From a checkpoint of a small self-supervised image encoder.
Training: adamw at rate 0.0036, 7300 steps.
Rows from block 12, named by matrix and row number. Each number is 128 + 24 x the weight over its row's rms, rounded and kept within 0 to 255. All counts start at 0. After the name is the row's rms in percent of the matrix's.
# fc1: squeeze-excite reduce (model.blocks.12.se.fc1.weight, 36x576), inputs 432-575
fc1.0 172 [124 133 103 144  99 162 172  98 112 110 117 125 127 120 124 117 130 112 128 112 113 146 124 116 105 102 108 106 134 104  97 142 151 160 128 123  72 152 135 142  86  81 144 138 105 135 172 129  84 142 106 119 150  91  87 145 160 162  92 131  73 157 177  95  91 146 139 147 160 141 154 168 125 110 151 129 120 126 131  89 123 134 112  98 158 116 119 125 151 108 107 150 130 105 170 129 110 110 103 114 167 163 134 134 126 131 131 144 114 125 127 136 168 130 110 138 120  79 148 121  98  72 155 111 109 140 137 148 123 111 108 143 167 109 123 140 124  99 118 155 103 145 145 175]
fc1.1 143 [147 121 164 166 140 167 102 101 148 131 142 129 180 144 139 137 172 131 151 118 135 132 143 123 160 144 140 154 137  84 145 164  99 112 125 192 128 136 156 162  97  88 126 127  93 101 168  85  67 153 104  93 150 133 122 102 104 134 143 148  98 143 182 105  87 153 166 130 104 126 103 155 125 139 176 159 129 122 144 114  98 121 108 111 168 133 101 131 136 116 112 130 116 107 158 143 133 114 145 125 122 193 113 197 122 119 116 196 111 120 137 139 122 137 124 127 121 164 147 138 114 170 114 138 113 130 140 148 121 113 132 125 104 118 143 126 125 136 129 108 108 115  79 155]
fc1.2 066 [129 126 150  97 119  83 135 155 123 130  98 107  96 139 125 173 137 139 121 131 128 120  89 163 109 118 156  92 104 132 140 138 112  89  95 130 118 150  76 140 165 146  91  91 132 135 125 165  94 139 126  86  77 114 172 106 136  79 125 122  78 128 134 136 111 134 103 124 136 129 135 120 132  84 135 165 116 133 133 138 123 122 129  87 117 131  88  96 131 104 137 128 152 132 113 120 132 116  96 152 153 140 129 105 129 121  99 117 131 118 119  87 134 128 132 113 135 131 114  93  91 126 110 133 116 139 108 128 112 132 174 132 134 133 130 136 121 180  73 115  96 128 129 129]
fc1.3 079 [ 84 116  83 119 156  98 118 122  88 115  98 114 106  92 132 133 163 104  97 105 100 112 134 133 136 105 113  99 134 103 115 123 134 156  88 108  86 131 138 154 144 126 119 118 132 122  83 130 109 138 122 135 138 130 129 130 135 139  85 159 126 101 108 126 145 130 134  84 122 159  97 126  81 109 105 113 108 135 133 143 146 122 103 154  91 132 141 113 111 109 134  94 130 120 130 132 110 113 127 128  74 130 129 136 130 120 127 133 155 146 123 125  98  71  82 132 110 135  79 142 119 100 126 163 155 132 113 131 173 121 136 114 133 120 135 169 144  93 112 131 147 131 146 129]
fc1.4 082 [ 94 130 112 119 113 122  83 119  89 149  89 101 119 130 118 117  86 115  85  85 130  73 123  79 129 136 106  79 131 126  85 135  93 107 132  88 117  94  87 142 136 124 130 143 125 162  93 163 147 123 124 147  85 133 105  82 131 128 133 121  97 133 120 164  90 106  80 135 151 157  99  89 134 100 129 134 111 111 115  83 133 124 124 123 132 115  93 126 119 141 123 178 122 102 163  84  91 159 121 122  97 104 131  93 119 124 117 121 128 161 132 101  78 128 130  85 121 132 137  76 121 124 133 133 136 120 133 133 128 123 154 106 111 122 132 124 132 129 110 126 153 154 108 129]
fc1.5 107 [ 85  24 105 146 128  92 132 132 105 106  97  99 139 111 156 136 154 128 130 104 128 114 100 103  98 140 138  88 100 118 129 142 134 128 128 121 153 111 119 143 156 135 138  84  80 154 118 137 137 126 182 135 126 112 124 128 128 143  88 160 103 124 140 130 101 110 118 132 139 141 133 125 138 124 101 141  64 131 123 100 140 104 132  45  92  92 107 130 116 108 103 103  79 125 129 108  77 126 109 128 135 114  74 109 138  94 121 127 142 147 111 127 117  96  95 123 134 115 130 137 105  70 137 135 147 134 105 187 126 149 115  97 105  91 143 190 103 120 119 130 127 140 101 135]
fc1.6 059 [166  89  91 171 117 121  94  83  94 125 120 132 121 139 119 149  69 114 124 138 158 136 116 136 104 142  90  84 111 106 116 144 144 137  88  88 128 176 139  81 124 116 140 135 140 125 111 136 135  96 177 164 145 138 179 115 156 131 148 159 133 155  99 128 134 122 133 136 137 103 122 105 119 127 126 129 126 138 102 126 142 160 109  65 151 131 104  89 127 165 148 107 123 124 168 131 122 113  75 112 138  81 121 122 111 126 124 139 129 107 127  87 133  84 120  89 137 168  93  89 119 115 132 124 136  98 139  63  90 132 110 128 104 130 116  68 111 128 138 142 144  86  80  92]
fc1.7 060 [139 120 135 134  97  97 109 121 129  76  83 137  73 132  74 141 134  88 101 135 120 136  91 118 134 137 139 121 125 131 105 165 120 137 113  82 139 116 131 129 139 136  96 133 114 135 133  81 134 130 128 134 131 110 141 111 131 120  80  99 113 136  85 131 140 122 130 129  69 114 127 132 117  91  83 133 106 117 138 135 121 142 135 135 132 127  75 135 101 128 131 141 135 135 127 116 128 141 121 126 139 110 134 111  79 118 127 105 116 136 136 131 133 130 121 121 131  82 132  91 115 136  74 120  99 117 113  85 136 120 102 158 119 127  88 135 151 133 136 125 134 121 120 151]
fc1.8 087 [133 158 128 125 108 131 131  77 121 123 130  84 108  84 131 134 101 129 120 105 125  88 132 128  95 100 129 124  91 130 145 127 116 115  98 122  92 124 178 128 147 127 111 129 101 103 127 127  84  77 159 125 142 125 179 127 133 137 140 125 110 142  87 153 125 128 135 115 102 115 126 138 203 107 108  89 125  89 128 140 123 104  98 103 129  74 131 164 132 130 104 130  81  99 121  75 122 119 130 134  74  96 131 131 135 101 126  68 115 101 119  93 128 103 103  82 134 128 110 117  89 112 127 115 133 121 109 116 128  58  95 104 145 137 136 100 128 100 132 133 134 133  82 120]
fc1.9 071 [135 125  83 138  98  80 130 152  83  74 127  88 115 130 133  89  88  77 107 106 135 164 117 130 129  90 131 136  69 130 117 118  83 134 111 135 134 133 126 138 149 132 134 134 101 139 120  79 136 119 149 138 101  92 118 128 130 136  80 117 140 142 130 130 123 118  80 112 111 107 123 100 129 137 133 135 122  88 119 100 176 130  96 136 115 132 135  92  75  94 111 140  71 125 107 122 135  93 120  76 117  81 133  82 100 127 117 108 120 140 135  91 118 112  79  95 129 126 132 133  84 126 130  99 128 136  89 137 137 134 136 136  87 130 184  91 161 128 136 128 112 131  85 132]
fc1.10 181 [131 116 108  96 105  99 178 166 109 112 107 163  95 125  99  84 155 125 122 126 136 118 149 136 140 118 100 122 121 144 124 145 155 139 151 130 148 137 157  81 140 138 114 155 127 149  76 131 212 116 120 132  84 123 148 114 178  87 130 124 141 154  91 130 125 129 100 132 152 122 142  91 122 130 107 134 131 127 132 134 160 120 169 131  97 132 144 122 134 133 154 120 134 155 123 158 131 134 108 126 144 114 141  96 146 143 149  76 113 100 115 123 174 166 195 127 116 160  85 115 107 127 163 114 137  91 135  93 103 105 106 129 116 118 128  85  64 148 124 133 139 132 130  94]
fc1.11 088 [ 75 118 153 112 123  98  66 106 125 100 121 111 153 123 112 122 120 106 125 121 127  78 113 120 131 128 125  88 103 110 120 126 126 130 152 106  61 110 139 135 142 116 119 131 113  99 128 122 150 125 138 118  92  93 137  88 100  94 130 160 127 107 125 140 132 142  88 108  73  86  86 109 146 128 135 118  83  73 127 132 147 113  96 135  97 121 115 149 116 121 118 125 136 150 106  74 130 131 134 124 104 102 102 120 101 152  84  96 125  90  96  95  92 144  80 121 125 108  97 131 107 146 121 121  84 151 107 149  60 138  87 116 126 112  95 133 155 108 141 121 129 126 144  79]
fc1.12 068 [ 73 126 123 118 105  95  88 132 153 129 126 130 134  78 118 126 137 131  87 122 124  81 137 100 128 133 123  78 137 109 138 121 129 122 107 122  86  71 135 131 116 117  98  99 158 129 129 103 117 129 130 132 101 132 125 131  94 131 102 137  99 101 134  79  79 138 130 131 128 127 135 138 129 138 127 118 150 117 105 143 123 114  90 134 124 135 154 137 117 127 149 132 109  86 140  95 139 126  74 116  85 118  94 124 131 169  88 132  91 165 124 163  70  82 122  89 118 115 130  93 141  88  84 102  95 103 128  67 131  96 130 124 134 102 118 128 128 135 135 137 120 107 115 137]
fc1.13 066 [ 96 114 164  99 152 137 135 129 138  86 139 125  96 129 117 134 129 125  85 129 125 142 109 134  58 114 128 102 133 133 118 136 123  90 129 116  84  73 114  76 137 133 127 134 163  96 105 129  75 123 108 137  90 133 124 121 141 129 110 124 133 136  64 125 141 166 134  84 134 126 116 123 128 129 129 117 104 127 150 118 143 114 110 138 120  77 161 136 135 138  99 149  89  81 120 103 130 129 100  90  83  74 130 136 100 160  87 131 119  94 125 111 135 131  74 134 130 125  86  92 138 118  68 116 122 128 111 135 141 138 115 128 127 136  95  83 167 135 136 101 166 162 137 124]
fc1.14 080 [128 119  84 142 139 128 108 123 145 137 111  76  86 100  69 132  80 108  75 102 143 129 132 100  78 106 121 109 120  73 138 162 139 140 117 122 131 123 139 122 124  93  98  90 135  97 131  74  83 136 170 110 128 127 134 104 117  96  96 146 112 101 131 103 112 125 133 120 131 136 139 127 137 124 133  78 127 133  80 119 145  76  97  95 126 102 134 121 133 107 130 129  99 114 141 130 131 139  87 129 131  96 131 100 130  97 120  74 105 119 151 110 133  63 139 103 133 116 131  71 127 107 136 100 129 135 130  77 130 102 122  79 142 100 126  84 123 123 101 155 135 141 118 121]
fc1.15 075 [130 135 104 157 135  84 128 130 159 130 129 149  92 143 129 104 118 126 130 161 166  92 114 115  88 119 133 125  95  88 129 133 119  89  67  99  83 148 149 155 134 122  85  92 124 120 132  79 145 135 145 132 135 119 146 133 111 127 140 152 120 158 152 138 129 179 135 125 134 121 161 125 173  86 137 121 115 135 151 121 180 125 133  87 143 136 126 123  91  83  76 123 132 134 128  95 135 127 102 127 101 140 117 127 120 130 135 114 106 130 175 133 101 123 119 107 115 137 137 132 129 115  95  93 155  85  74 138 129  97 128  97 132 127 124  94 127 130 133 123 122 126  95 106]
fc1.16 079 [133 135  51 115 125 107  96 127 125 126 134 117  93 103 115 138 131 141 101  88 131 131 146 124 131 132 125 127 127  96 138 136 139 134  92 120  75 109  81 122 148 105  93 114 146 130  81 139  99 134 123  61 111  62  82 129  97  86  64 124 112  76 131 132 125 140 134 114 130 138 133  79 132 122 135 131 110 116 133 145 158 118 131 131  66  98 133 127 141 111 126 126 121 100 135 137 119 138 100  91 102 129  97 118 139 127 121 106  83 137 135  89 139  92 113 131 133 120 102 131 134 137 131 137 124 141 105 105 128 106 130 110 129 110 140 108 103 113 123 129 110 119  98  93]
fc1.17 067 [ 87 143 139 121 131 119 118 129 129 101 134 122  70 142 111  82 138 118 129 140 135 123 140 111 128 140 112 126 139  71 114 154 112 131 131 135 104 113  90 122 125 126 114 106 136 132 130 130 138 119 171  98  73  74 136 137 138 132 146 100  94  90 130 136 132 178 122 100  93 128 127  75 130 137 136 156 137 132 129 139 122 115 149 136  92  84  97 146 139  96 100 107  94 137 129 123 131 134 124 141 133 100 129 137  88 142 122 125 138 128 127  80 103  62 131 123 136 141 108 134 162 111 141 142 148 136 111  79 158 130 139 116 140 138 195 129 125 133 103 175 134 102 136 119]
fc1.18 087 [110 128 107 143 147 106 113 130 118 128  78 105 132  92 133 108 144  90 133  95 153 131 117  94  84 109 129 112  80 134 113 125 129 116 129 117  74 101 137 129 132  81 131 129 127 159 131 136 119 133 167 130  78  88 147 136 129 133 134 150  82 152 104  89  94 129 132 132 129 135  79  94 149 148 124 139 131 137 118 121 154  91 137 115 134 133 105 125 135 116 122 133  97 118 129  85 126 145 128 133 132 110  81  78 126 129 123 105  97  96 134 107 112  86 129 120 130 111  99 118 155 105 115 130 110 148  87 113 103 128  94  78  80 117 111 123 120  88 106 133  90  86  97 129]
fc1.19 156 [137 119 120 119 110 133 149 150 111 145 109 143 113 128  83 106 166 104 137 107 133 125 130 109 141 114 117 115 125 123 136 141 140 159 135 112 161 123 123  96 173 138 114 162 126 151  87 116 171 141 148 155  80 124 117 132 173  77 113 127 167 143  91 136 102 129 106 135 144 137 131  85 130 143 107 119 134 152 142 166 143 129 165 137  81 140 158 141 145 142 150 133 139 192 113 131 127 130 124 139 141 106 179  73 160 158 140  74 134 149 163 156 172 124 148 137 127 170  80 133 128 124 149 146 173 101 125 100 153 120 154 118  79  92 144 101 103 135 156 111 155 122 133  90]
fc1.20 079 [ 80 122 127 126 151 123  90 129  89 134 106 128  83 131 121 143 148 126  57  91 132 125 129  91  80 124 130 125  91  90 105 129 103 111 131 133 107 129  64  83 172 127 108 125 129 130 106 130 116 135 137 104 106  97 147 144 136 128 112 117 139  91 103 113 124 115 120 104  85 133 133 109 132 135 118 136 134  95 131 142 172 102 113 111 126 114 101 136 124 114 103  88 103 122 139 113 131 131 134 147  94  86 136 106  99  96 134 124 104 128 139 126 123  85 129  65 128 131 127  97  84 127 128 106 129 132  82 105 134 124  99 135 138 110 132 117 130 102 121 126 143 110 135 128]
fc1.21 059 [ 92 126 136 110 143 160  84 100 123 152 149 109 109  87 132 123 157 139  92 150 129 145 135 145 134 144 135 126 105 130 143 152 113 135  75 158 140 117 135 136 126  97 109 101 121  82 121 123 143  94 164 136 164 161 122 137 123 133 126 120 113 101  66 170 126 134 106 121 125 118 120 139 120  86 117 138 120 128  93 142 160  86 111 109 126 125 140 113  68 141 139 127  80 116 119  90 133 123 145  97 129 129 129 129 124 128 135 133 142 138 110  88 123 130 104  90 100 123 157 150 132 143  71 142 159 134  74 105  93  67  78 102 121  98 142 114 170 121  87 110 154 114 140 149]
fc1.22 090 [100 145 124 149 131 115 135 125 131 137 133 130 134 117  94  86 123 132 135 127 134 134 135 136  98  95  78  67 134 132  91 145 121 124 129 112 100 143 112 136 168 140 113 102 130 178 128 105 118 135 165 119 121 168 143 132 103 123 152 138 111 135 110 129  96 144 118  72 134 109 109 118 139 104 110 124 120 149  90  97 159 110 141 106 116 123  99 117 126 126 105 129 128 140 128 105 136 145  98 127 126 137 134  86 130 140  69  88 125 149 139 144 135 133  95  97 116 102 111 124  89 118 106 126 124 150  91 133 130 124 128  99 162 133 133 125 128 134  79 120  87 131 106 121]
fc1.23 113 [ 78 117 109 124 126  94 111 137 120 135 131 125  84 121 120 124 135  80 109 129  91 104 127 113  81 130  67 147  81 115 123 158 113 127  96  99 126  81 134 109 127  74 165 112 109  97 111 128 112 127 148 130  92 100 134 115 127  97  88 116 125 119 111 136 130 122  84 128 100 134 149 126  73 136 124 129  87 127  78 138 143  97 134 107  59 115 118 126 122 111 110 113 127 137 133 129 112 131  88 105 131  96  72 120  68 122 130  99 101 146 124 112 132 126 136 125 129 144 121 143 115 141 111 147 123 164 126 133 165 127 136  97 145 101  98 151 128 116 121  75 136 128 110 107]
fc1.24 082 [128 140 120  94 100 129 129 135 123 154 104  95 128 105 130 167 132 119 128 136 129  95 125 100 135 104 122 122  88 114  92 118 141  51  96 132 128  83 120 128 149 128 125 129  94 122 114  85 140 108 131 127 153 129 136 129 129 122 130  93 103 128 132 121 132 136 111  81 104 112  95 128 134 131 124 113  99 119 137  75 136 135  78  86 129 129 125 134  69  88 132  84 136 124  91  87 133 138 133 106 107 129  90 132 129  89 113 137 120 102 136 106 128 101 108 126 109 131 113 123 128 177 130 110 128 159  67 140 124 128 124 100 104 129 121  94 141  70 132 123 162 130  86 109]
fc1.25 066 [121  72  88 125 117 134 135 137 104 143 113 134 139  69 120 132  82 127  88 136 138 110 125 130 131 125 129  81 108 115 151 136 108 116 133 134 117 130 137 135 170 136  93 113 127 176 121 119 128 106 129  87  76 154 139  83 141  98  72 134 111 131  97 130 117 114  79  78 138 135 130 130 114 145 112 131 130 106  90 131 137 115 105 107  82 131 115 132 126 129  96 122 121  94  99 137  83 191  61 139  99 107 125  86 129 108 138 134 122 138 123  95  81  83 120 116 109 116 120 154  73 125  94 124 164 143  71 119  70 133 151 115 106  83 107 105 135 120 136 120 114 133 100  82]
fc1.26 066 [115 122 162 136 175 134  95 100 108 130 153 134 102 100 117 120 109 108 124 140 149 122 115 126 128 113 112  64 114 127 145 186 134 101 135 140 110 134 120 129 176 130 122 111 128 139  86 100 142 123 127 130 131 148 137 126 105 140  78 134 123 114  83 122  92 149 136  97 138 123 118 140 143 134 130 191 127 143 134 120 169  72 133 135 120  93 128 150 129 119 120 128 119 133  87 135 116 117 140 124 138 102 159 115 114 128  88 119  83 118 141 134 102 110 130 130 134 140 137 149 114 122 136 122 136 120 137 131 112  81 137 117  95 117 191 122 144 121  85 134 134 142 100 117]
fc1.27 065 [129 128 103  85  97 139 117 136 130 119 121 137 136 122 123 130 134 133 141 115 102 140 134  80 124 139 101  99 101 188 158 140 131  93  82 124 125 134  89 115 161  91 119  76 128  86 132 142 137 138 131 117 133 129 175 133 118 121 140 125 137 129 123 140 137 136 137 119 102 137 132  79 181 135  99 172 121  89 115 109 149  96 123 129 118  84  79 129 134  82 128 144 134 135  91  76  86 137 130 118 132 132 139 130 134 160  97  96 118  89 123 136 130  81 128 113 133 138 132 139 126  72  97  91 169 122  98 128 138 135 140  86 138  92 115 131 119 118 126 136 121 137 111 102]
fc1.28 076 [128 123 105 105 129  93 123 102 124 158 134 122  99  85 114 117 126  91  88 125 127  93 115 127  74 114 125 136  93 122  85 145 156 127 143 136 148  91  76 128 127 118 109  86 143 164  79 123 148 116 139 117  99  99 138 104 157 114 110 168 131  81 121 125 126  81 101 152 143 120 136  81 128 128 129 147 136 127 141 164 153 129 128  83 123 150 149 203  83 147 183  85 119 137 142 107 157 106 129 131  84  98 121  94 126 101  83 118 105 121 108 111 142  72 100 134  46 126 105 121 114 121 140 130 137 141 133 133 103  82 106 136 123 132 133 116 128  64 134 141  91 145 145  89]
fc1.29 070 [126 134 139 141 126 134 129 127  78 123  93 137 135  95 120 103  98 131 120 130  77 104 126 134 112 137 174 130 130 133 162  97 117 125  89 117  69 129 106 136 135 150  89  95 132 115 130 141  97 127 128 129  86  87 123 121 129 129 131 102 107 132 104  81 129 135 129 135 103 137 117  97 123  81 139 135 133  76  86  76 177 119 125 101 137 134 136 129 113  92 136 105 138  88  94  75 123 136 134 122 117 119  93 132 137 125 113 119 138  74 116 111 135  87 138  86 116 136 118 118 116  89 113 110 159 116 104 155 151  78 123 146  90  82 119 128 168 126 124 133 127  99 135 168]
fc1.30 221 [149 157 153 161 151 149 124  98 149 147 156 118 161 154 152 155 137 155 159 153 155 148 137 153 167 148 151 159 154 131 151 121 103 113 132 160 128 133 129 151  88 110 137 122 142 110 174 158  75 150  99 128 175 125 129 144 138 173 120 144  83 125 187 124 145 147 162 128 100 119 105 155 137 139 180 128 149 140 145 126  86 154  98 155 185 142 132 140 138 133 132 146 149 102 135 130 141 128 155 138 112 184 118 194 143 135 126 211 122 136 130 135  73 128 111 144 142 132 165 140 120 126  91 140 112 139 146 152 137 148 131 146 139 153 119 140 176 115 133 128 119 137 124 164]
fc1.31 073 [101 104 129 132 180  89  50  94 113 129 131 140 125 122  95 124 120 141 100 129 137  86 117  97 132 126 102 141  74 129 138 112 116  85  85 100 100 121 112 103 131  96 131 101  69 130  85 135 140 108 119  72 127 106 105  95 128  96 132 169 104 130 116 118 117 120 129 130 129 110  92  93 143 160  67 116  82 138 129 113 125 108 135 106 101  91 128  92 120 117 169 103 124 113  88 133 126 139 123 140 107 118 101 132  80 134 129 130 129 103  74 130 132  72 124 125  92 111  70 117 135 129 122 129 121 120 131  99 131 140 113 126 108 119 125 108 165 115 147 133 112 123  90  94]
fc1.32 070 [129 107 121 129 126  89 109 103 138 154 132  92 136 137 158 132 113  86 124 120 137 102 129  80  69 110 117 126 117 156 141 147 132  86  97 132 115 135 132 123 137 137 114 100 132 136  83 133 138 140 101 103 135 131 127 135 127 123 138 172  98 160  69  92 136 136 113 131 100 135 140 136 143  99 139 145 115 126  94 130 187 113 140  64 107  83 131 122  90 135 120 119 108 122 118 138 119 118 132  72 120 133 141  83 129 127 134  97 138 130 185 139 103 136 133  85 130 128 129  86 120  76 148 151 139 127  94 138 101 136 117 133 128 165 114 126 123 136 126 130 127 125  77 132]
fc1.33 069 [131 134 128 174 124  85 117 137 109 136 114 115  78  85 124 134 102 116 137 129 100 130 100 126 102 132 120  98  79 103  94 127  83 108 128  69  91 121 131 127 123 109 129 132 150 135 126 107 136  93 139  82  88 137 183  98 133 126 135 146 131 121  78 134  79 136  66 132 123  78 128  84 124 119 128 142 132 126 118 129 122  79 137 102  90 138  94 122 132  88 118 136 127  92  79 103 131 110 129 128  93  87  99 135 130  85  93 103 110 131 135 129 132  66 105  95 153 114 136 115 131  93 122 134 141 122 129 134  90 106 136  63 105  91 117 129 135 136  78 115 136 122 126 135]
fc1.34 169 [123 124 125 160 134 184 161  87 125 108 129 111 139 127 152 125 135 125 115 122 124 162 129 126 122 132 131 135 145 123 122 130 129 131 153 156  81 146 118 154  50  72 118 147 121 116 169 116  82 155 113 112 156  95 112 137 147 146 107 150  47 142 190 130 105 145 170 154 137 129 126 153 124 114 157 130 138 125 128 108  85 137 134 104 154 121 109 120 114 130 133 166 139  92 159 123 136 105 128 124 161 162  99 150 117 120 139 166  92 119 107 124 133 142 125 133 130  96 142 104 104  99 130 111  83 121 145 137 110  99 100 136 169 110 129 148 102  89 134 164  92 128 131 179]
fc1.35 063 [112 165 140 130 124 118 134 121 140 124 121 158 134 116 131 100 124 131 102 141  88 125  94  93 107 139 128 131  89 122 117 131 118 118  90 134 131 115  82 136 123 108 116 137 130 134 131 120 127  82 176 134 132 135 176  74 105 103 129 127 115 122 135 151 137 123 133  84 116 129 130  75 110 103 112 142 136  87 102 122 126  76 130 134 139 133  75 162  93  99 139 158 129 138 133  95 116 117 115 138 130 138  74  83 110 129  96 121 153  95 146  86  97  77 123 120 117 139 113 166 159 131 131 126 173 137 133  72 152 122 173 131 150  95 115 135 130  84  92 133 160  96 130 130]