Rows from block 10 of a small self-supervised image encoder, named by matrix and row number. Rows with one number belong to one channel. Each number is 500 + 40 x the weight over its row's rms, rounded and kept within 0 to 999. All counts start at 0. Numbers have three digits each. After the name is the row's rms in percent of the matrix's.
After each channel's rows are labels from the 100 images, of 14848, where the channel reaches its highest value: "top examples" is what is common among them; "patch colour" is the nearest of a few named colours to the mean colour under the peak. Only what is clearly more common there than usual is listed. The data: photos of plants, animals and fungi (iNaturalist).
# convs0: expand pointwise conv (model.blocks.10.convs.0.weight, 576x96x1x1), inputs 0-47
# convs1: depthwise 3x3 conv (model.blocks.10.convs.1.weight, 576x1x3x3), a 3x3 kernel
# convs2: project pointwise conv (model.blocks.10.convs.2.weight, 96x576x1x1, transposed), outputs 0-47

convs0.72 121:445530481456534486458445467571472539571471524484435495542505519511544490538512556496467500533448500543585431440461499434488559503509515537573560
convs1.72 120:467529479551515419536465490
convs2.72 121:475556473451526543479493530498450412523414531558521479509450511517503523548463369510519522416478508484393487595523530558549507510515495508528543
top examples: order Anseriformes; family: Anatidae
patch colour: pink

convs0.132 127:447535465546483438504479505553465537540477438494557436527540518532572526530399493531440481547441527551602457507455504458500533516489461561539557
convs1.132 138:450499544533435465506529449
convs2.132 128:473620500426536522486474492545457490502505532544569416557496521543486520535429490451476519495547451483498516492566504520447453550475511575470464
top examples: order Lepidoptera
patch colour: brown

convs0.168 067:478543506511425506550512425444483444505499491513546469405444487572506526527494497468505567450483486546456521418500527517510473431474493521494448
convs1.168 072:522477495502444403478517513
convs2.168 091:472439504524568522502547502438512501503486529482479524523515528525479536447564503492507540506499498458449442501493504516518449467571420496460427
top examples: class Aves; phylum Chordata; order Accipitriformes; family: Accipitridae
patch colour: white

convs0.206 141:564488455569439451525484498523527498470550471479516537421539506544532431522476532544495471473540488533527510422501488518471481514468546503533577
convs1.206 094:548568556538516506549507491
convs2.206 118:500544514478539487453500495510488471564494475514468462528488457460482528504530522463518534456518535497430532488524593524526450442500556514488422
top examples: phylum Arthropoda; order Lepidoptera
patch colour: pink

convs0.537 093:562485470492572549447476513480559479468485554580444488580498469505521524440497500536486450469516516537480521599565463498544488459558489483460503
convs1.537 107:509458448504448466483441455
convs2.537 107:535467473485564511497562506476499466498521509491450542459446485502514551456492474517584517547482416543545425447487485480513533460560495467470483
top examples: phylum Chordata; class Aves
patch colour: pink

convs0.414 110:484473528501483465498515497503490468537472494522526572489495541527507482530545483400464484539471501492506496554475494515549456412489495552542452
convs1.414 131:502455472514496506460416551
convs2.414 121:470446522491545534437522505470523517477408533465540488529521486539540553478435467552512504518499503511481520577515495486464523555472488451489431
top examples: class Aves; order Accipitriformes; family: Accipitridae
patch colour: white

convs0.170 112:512501499576439522543599494456460473520459491515547532424510490544429571513492511500526546534430455465475494480507554516567488421533444468519485
convs1.170 106:576469510544504470474555467
convs2.170 120:534507463439541506489466490456552507487546539505517481523470514487482464443537530493469568470503474550492474548500539564516466516469515518504456
top examples: class Aves; phylum Chordata; order Accipitriformes; family: Accipitridae
patch colour: white

convs0.455 077:532488499518428534515511520437449486440473551469515573445542464485521573509516499449477481523528548470454508621506491513547482497498502480516480
convs1.455 071:537556499530584531485491473
convs2.455 100:473509591487540524465496462533556472610441528423473467594535545535494483479499541477386449515530520449467568485533546489483495508475441462465518
top examples: order Lepidoptera
patch colour: brown

convs0.240 091:508511443463517516450513531551473504491498552525457517558524391457520500513500491478526451491471460586516510520539455481546477478551478433576513
convs1.240 125:521546535532568529494556530
convs2.240 089:523543518499437543563444471546508493494498438422526496491479443523538499522459535482476501447481448451551542500484475519446465562425509539461445
top examples: order Lepidoptera
patch colour: brown

convs0.207 074:482521523472412526504529434426525479527545471453524529437450494566568521482518501427481502532503420429502581441496548476440475472512478502488447
convs1.207 024:523531479464452436447518460
convs2.207 078:469514583497465573548471448486526559511503495443582451513450476537521514547496542472411541558509510522526510507504543492461501578532533522493434
top examples: phylum Chordata; class Aves; order Passeriformes
patch colour: white

convs0.498 091:589492487408548556466545553557479501473493541493437524555515478437501456536530482447533470423488449515470444498524458530546482523491536437456443
convs1.498 110:472554505491498409498461473
convs2.498 099:531416539395537543461506504549498542511465444451444522527506571533510464502505529417411530499495528459482416468470491472513503543470610415503510
top examples: order Lepidoptera
patch colour: pink

convs0.35 103:449500479511564489493537458471500457520455501570532568457476500542482575482529431459544553567452463501474503480517524497518505427532455461565490
convs1.35 058:555551536549528544472469525
convs2.35 107:515469569465531494451490456554515543525477611370495512516495499514527515453472546447483474524501500473530452478506521520487526542445447430452489
top examples: phylum Tracheophyta; kingdom Plantae
patch colour: brown

convs0.167 089:542513470536505429489493538562499520423529460492473498479499460541557503471432511585506509391479490517482459504516458496527526534437533480454578
convs1.167 062:522499551526466507527410475
convs2.167 086:531461547430525528505511503492520519570477526435471496520482452495544521524447502461477491525502426487470473540475521504461435576504469479462461
top examples: class Aves; order Accipitriformes; family: Accipitridae
patch colour: white

convs0.181 105:468508555461425550497534442413501520525516451439549507429440476573539532472515512454504529543515461445481569440499547496432484499487503501472446
convs1.181 026:525461468473447432467476463
convs2.181 083:493503562468499538506475480492488548535519527457576475484492453537530494559465566472450513537489461536561469535491524491522494526555485507475423
top examples: class Aves; phylum Chordata
patch colour: white

convs0.431 082:529523481529450500553492404469507484508536523484529457423462520587511519501407480509475530457546505546488483480473515553455490567453491474468462
convs1.431 059:519556487465496441446493445
convs2.431 087:445490538509546509447519524481524545468505535556477485502395454518473529561542441518548514489521564565464514490548485480453532517507486546510529
top examples: order Accipitriformes
patch colour: pink

convs0.404 084:493509475533423507524488427454520506506525504515543438392465513560568515527414495501477546487549499540485472491495540516482527586466471477502492
convs1.404 060:470539485518481462551440441
convs2.404 078:485550505504511505458445494562609495481511514542560500465441488522474495471504502514511485521483525543444523498530453454435512494400534560566583
top examples: order Accipitriformes; family: Accipitridae
patch colour: pink

convs0.189 089:471525567482434546518535409404516520514517458460531508434448475561551515507542537464505538552525465448474571461518556483455457491519479498498465
convs1.189 044:521448452493434443509465511
convs2.189 108:493503544448509538476447536531513543481483546497557485525498429530496503545473563476427504576509484537580494552519500486494487572524516528464421
top examples: phylum Chordata; class Aves
patch colour: white

convs0.210 104:463508560479433545493519424403503522519507442448543499435437500565515524450521513444483531539500470421505539456501556467439489510489498500482425
convs1.210 021:558497485452445457484461458
convs2.210 076:482484528472524516496470490507466548493511509458562480479454486542563469516494545496459558558465407535577505494499543483522489573513497496448453
top examples: class Aves; order Passeriformes
patch colour: white

convs0.449 128:525531446482482548523501445508473485565491501506474448517470523511498498499477551495459565439505458489478524372545500511484485525491531514493500
convs1.449 143:521481482571465448530529448
convs2.449 106:462467478417511529534522504565435453505463479538476495528474510469467491499523486533496510498465383480509473499495456490515535528522419537564515
top examples: class Aves
patch colour: white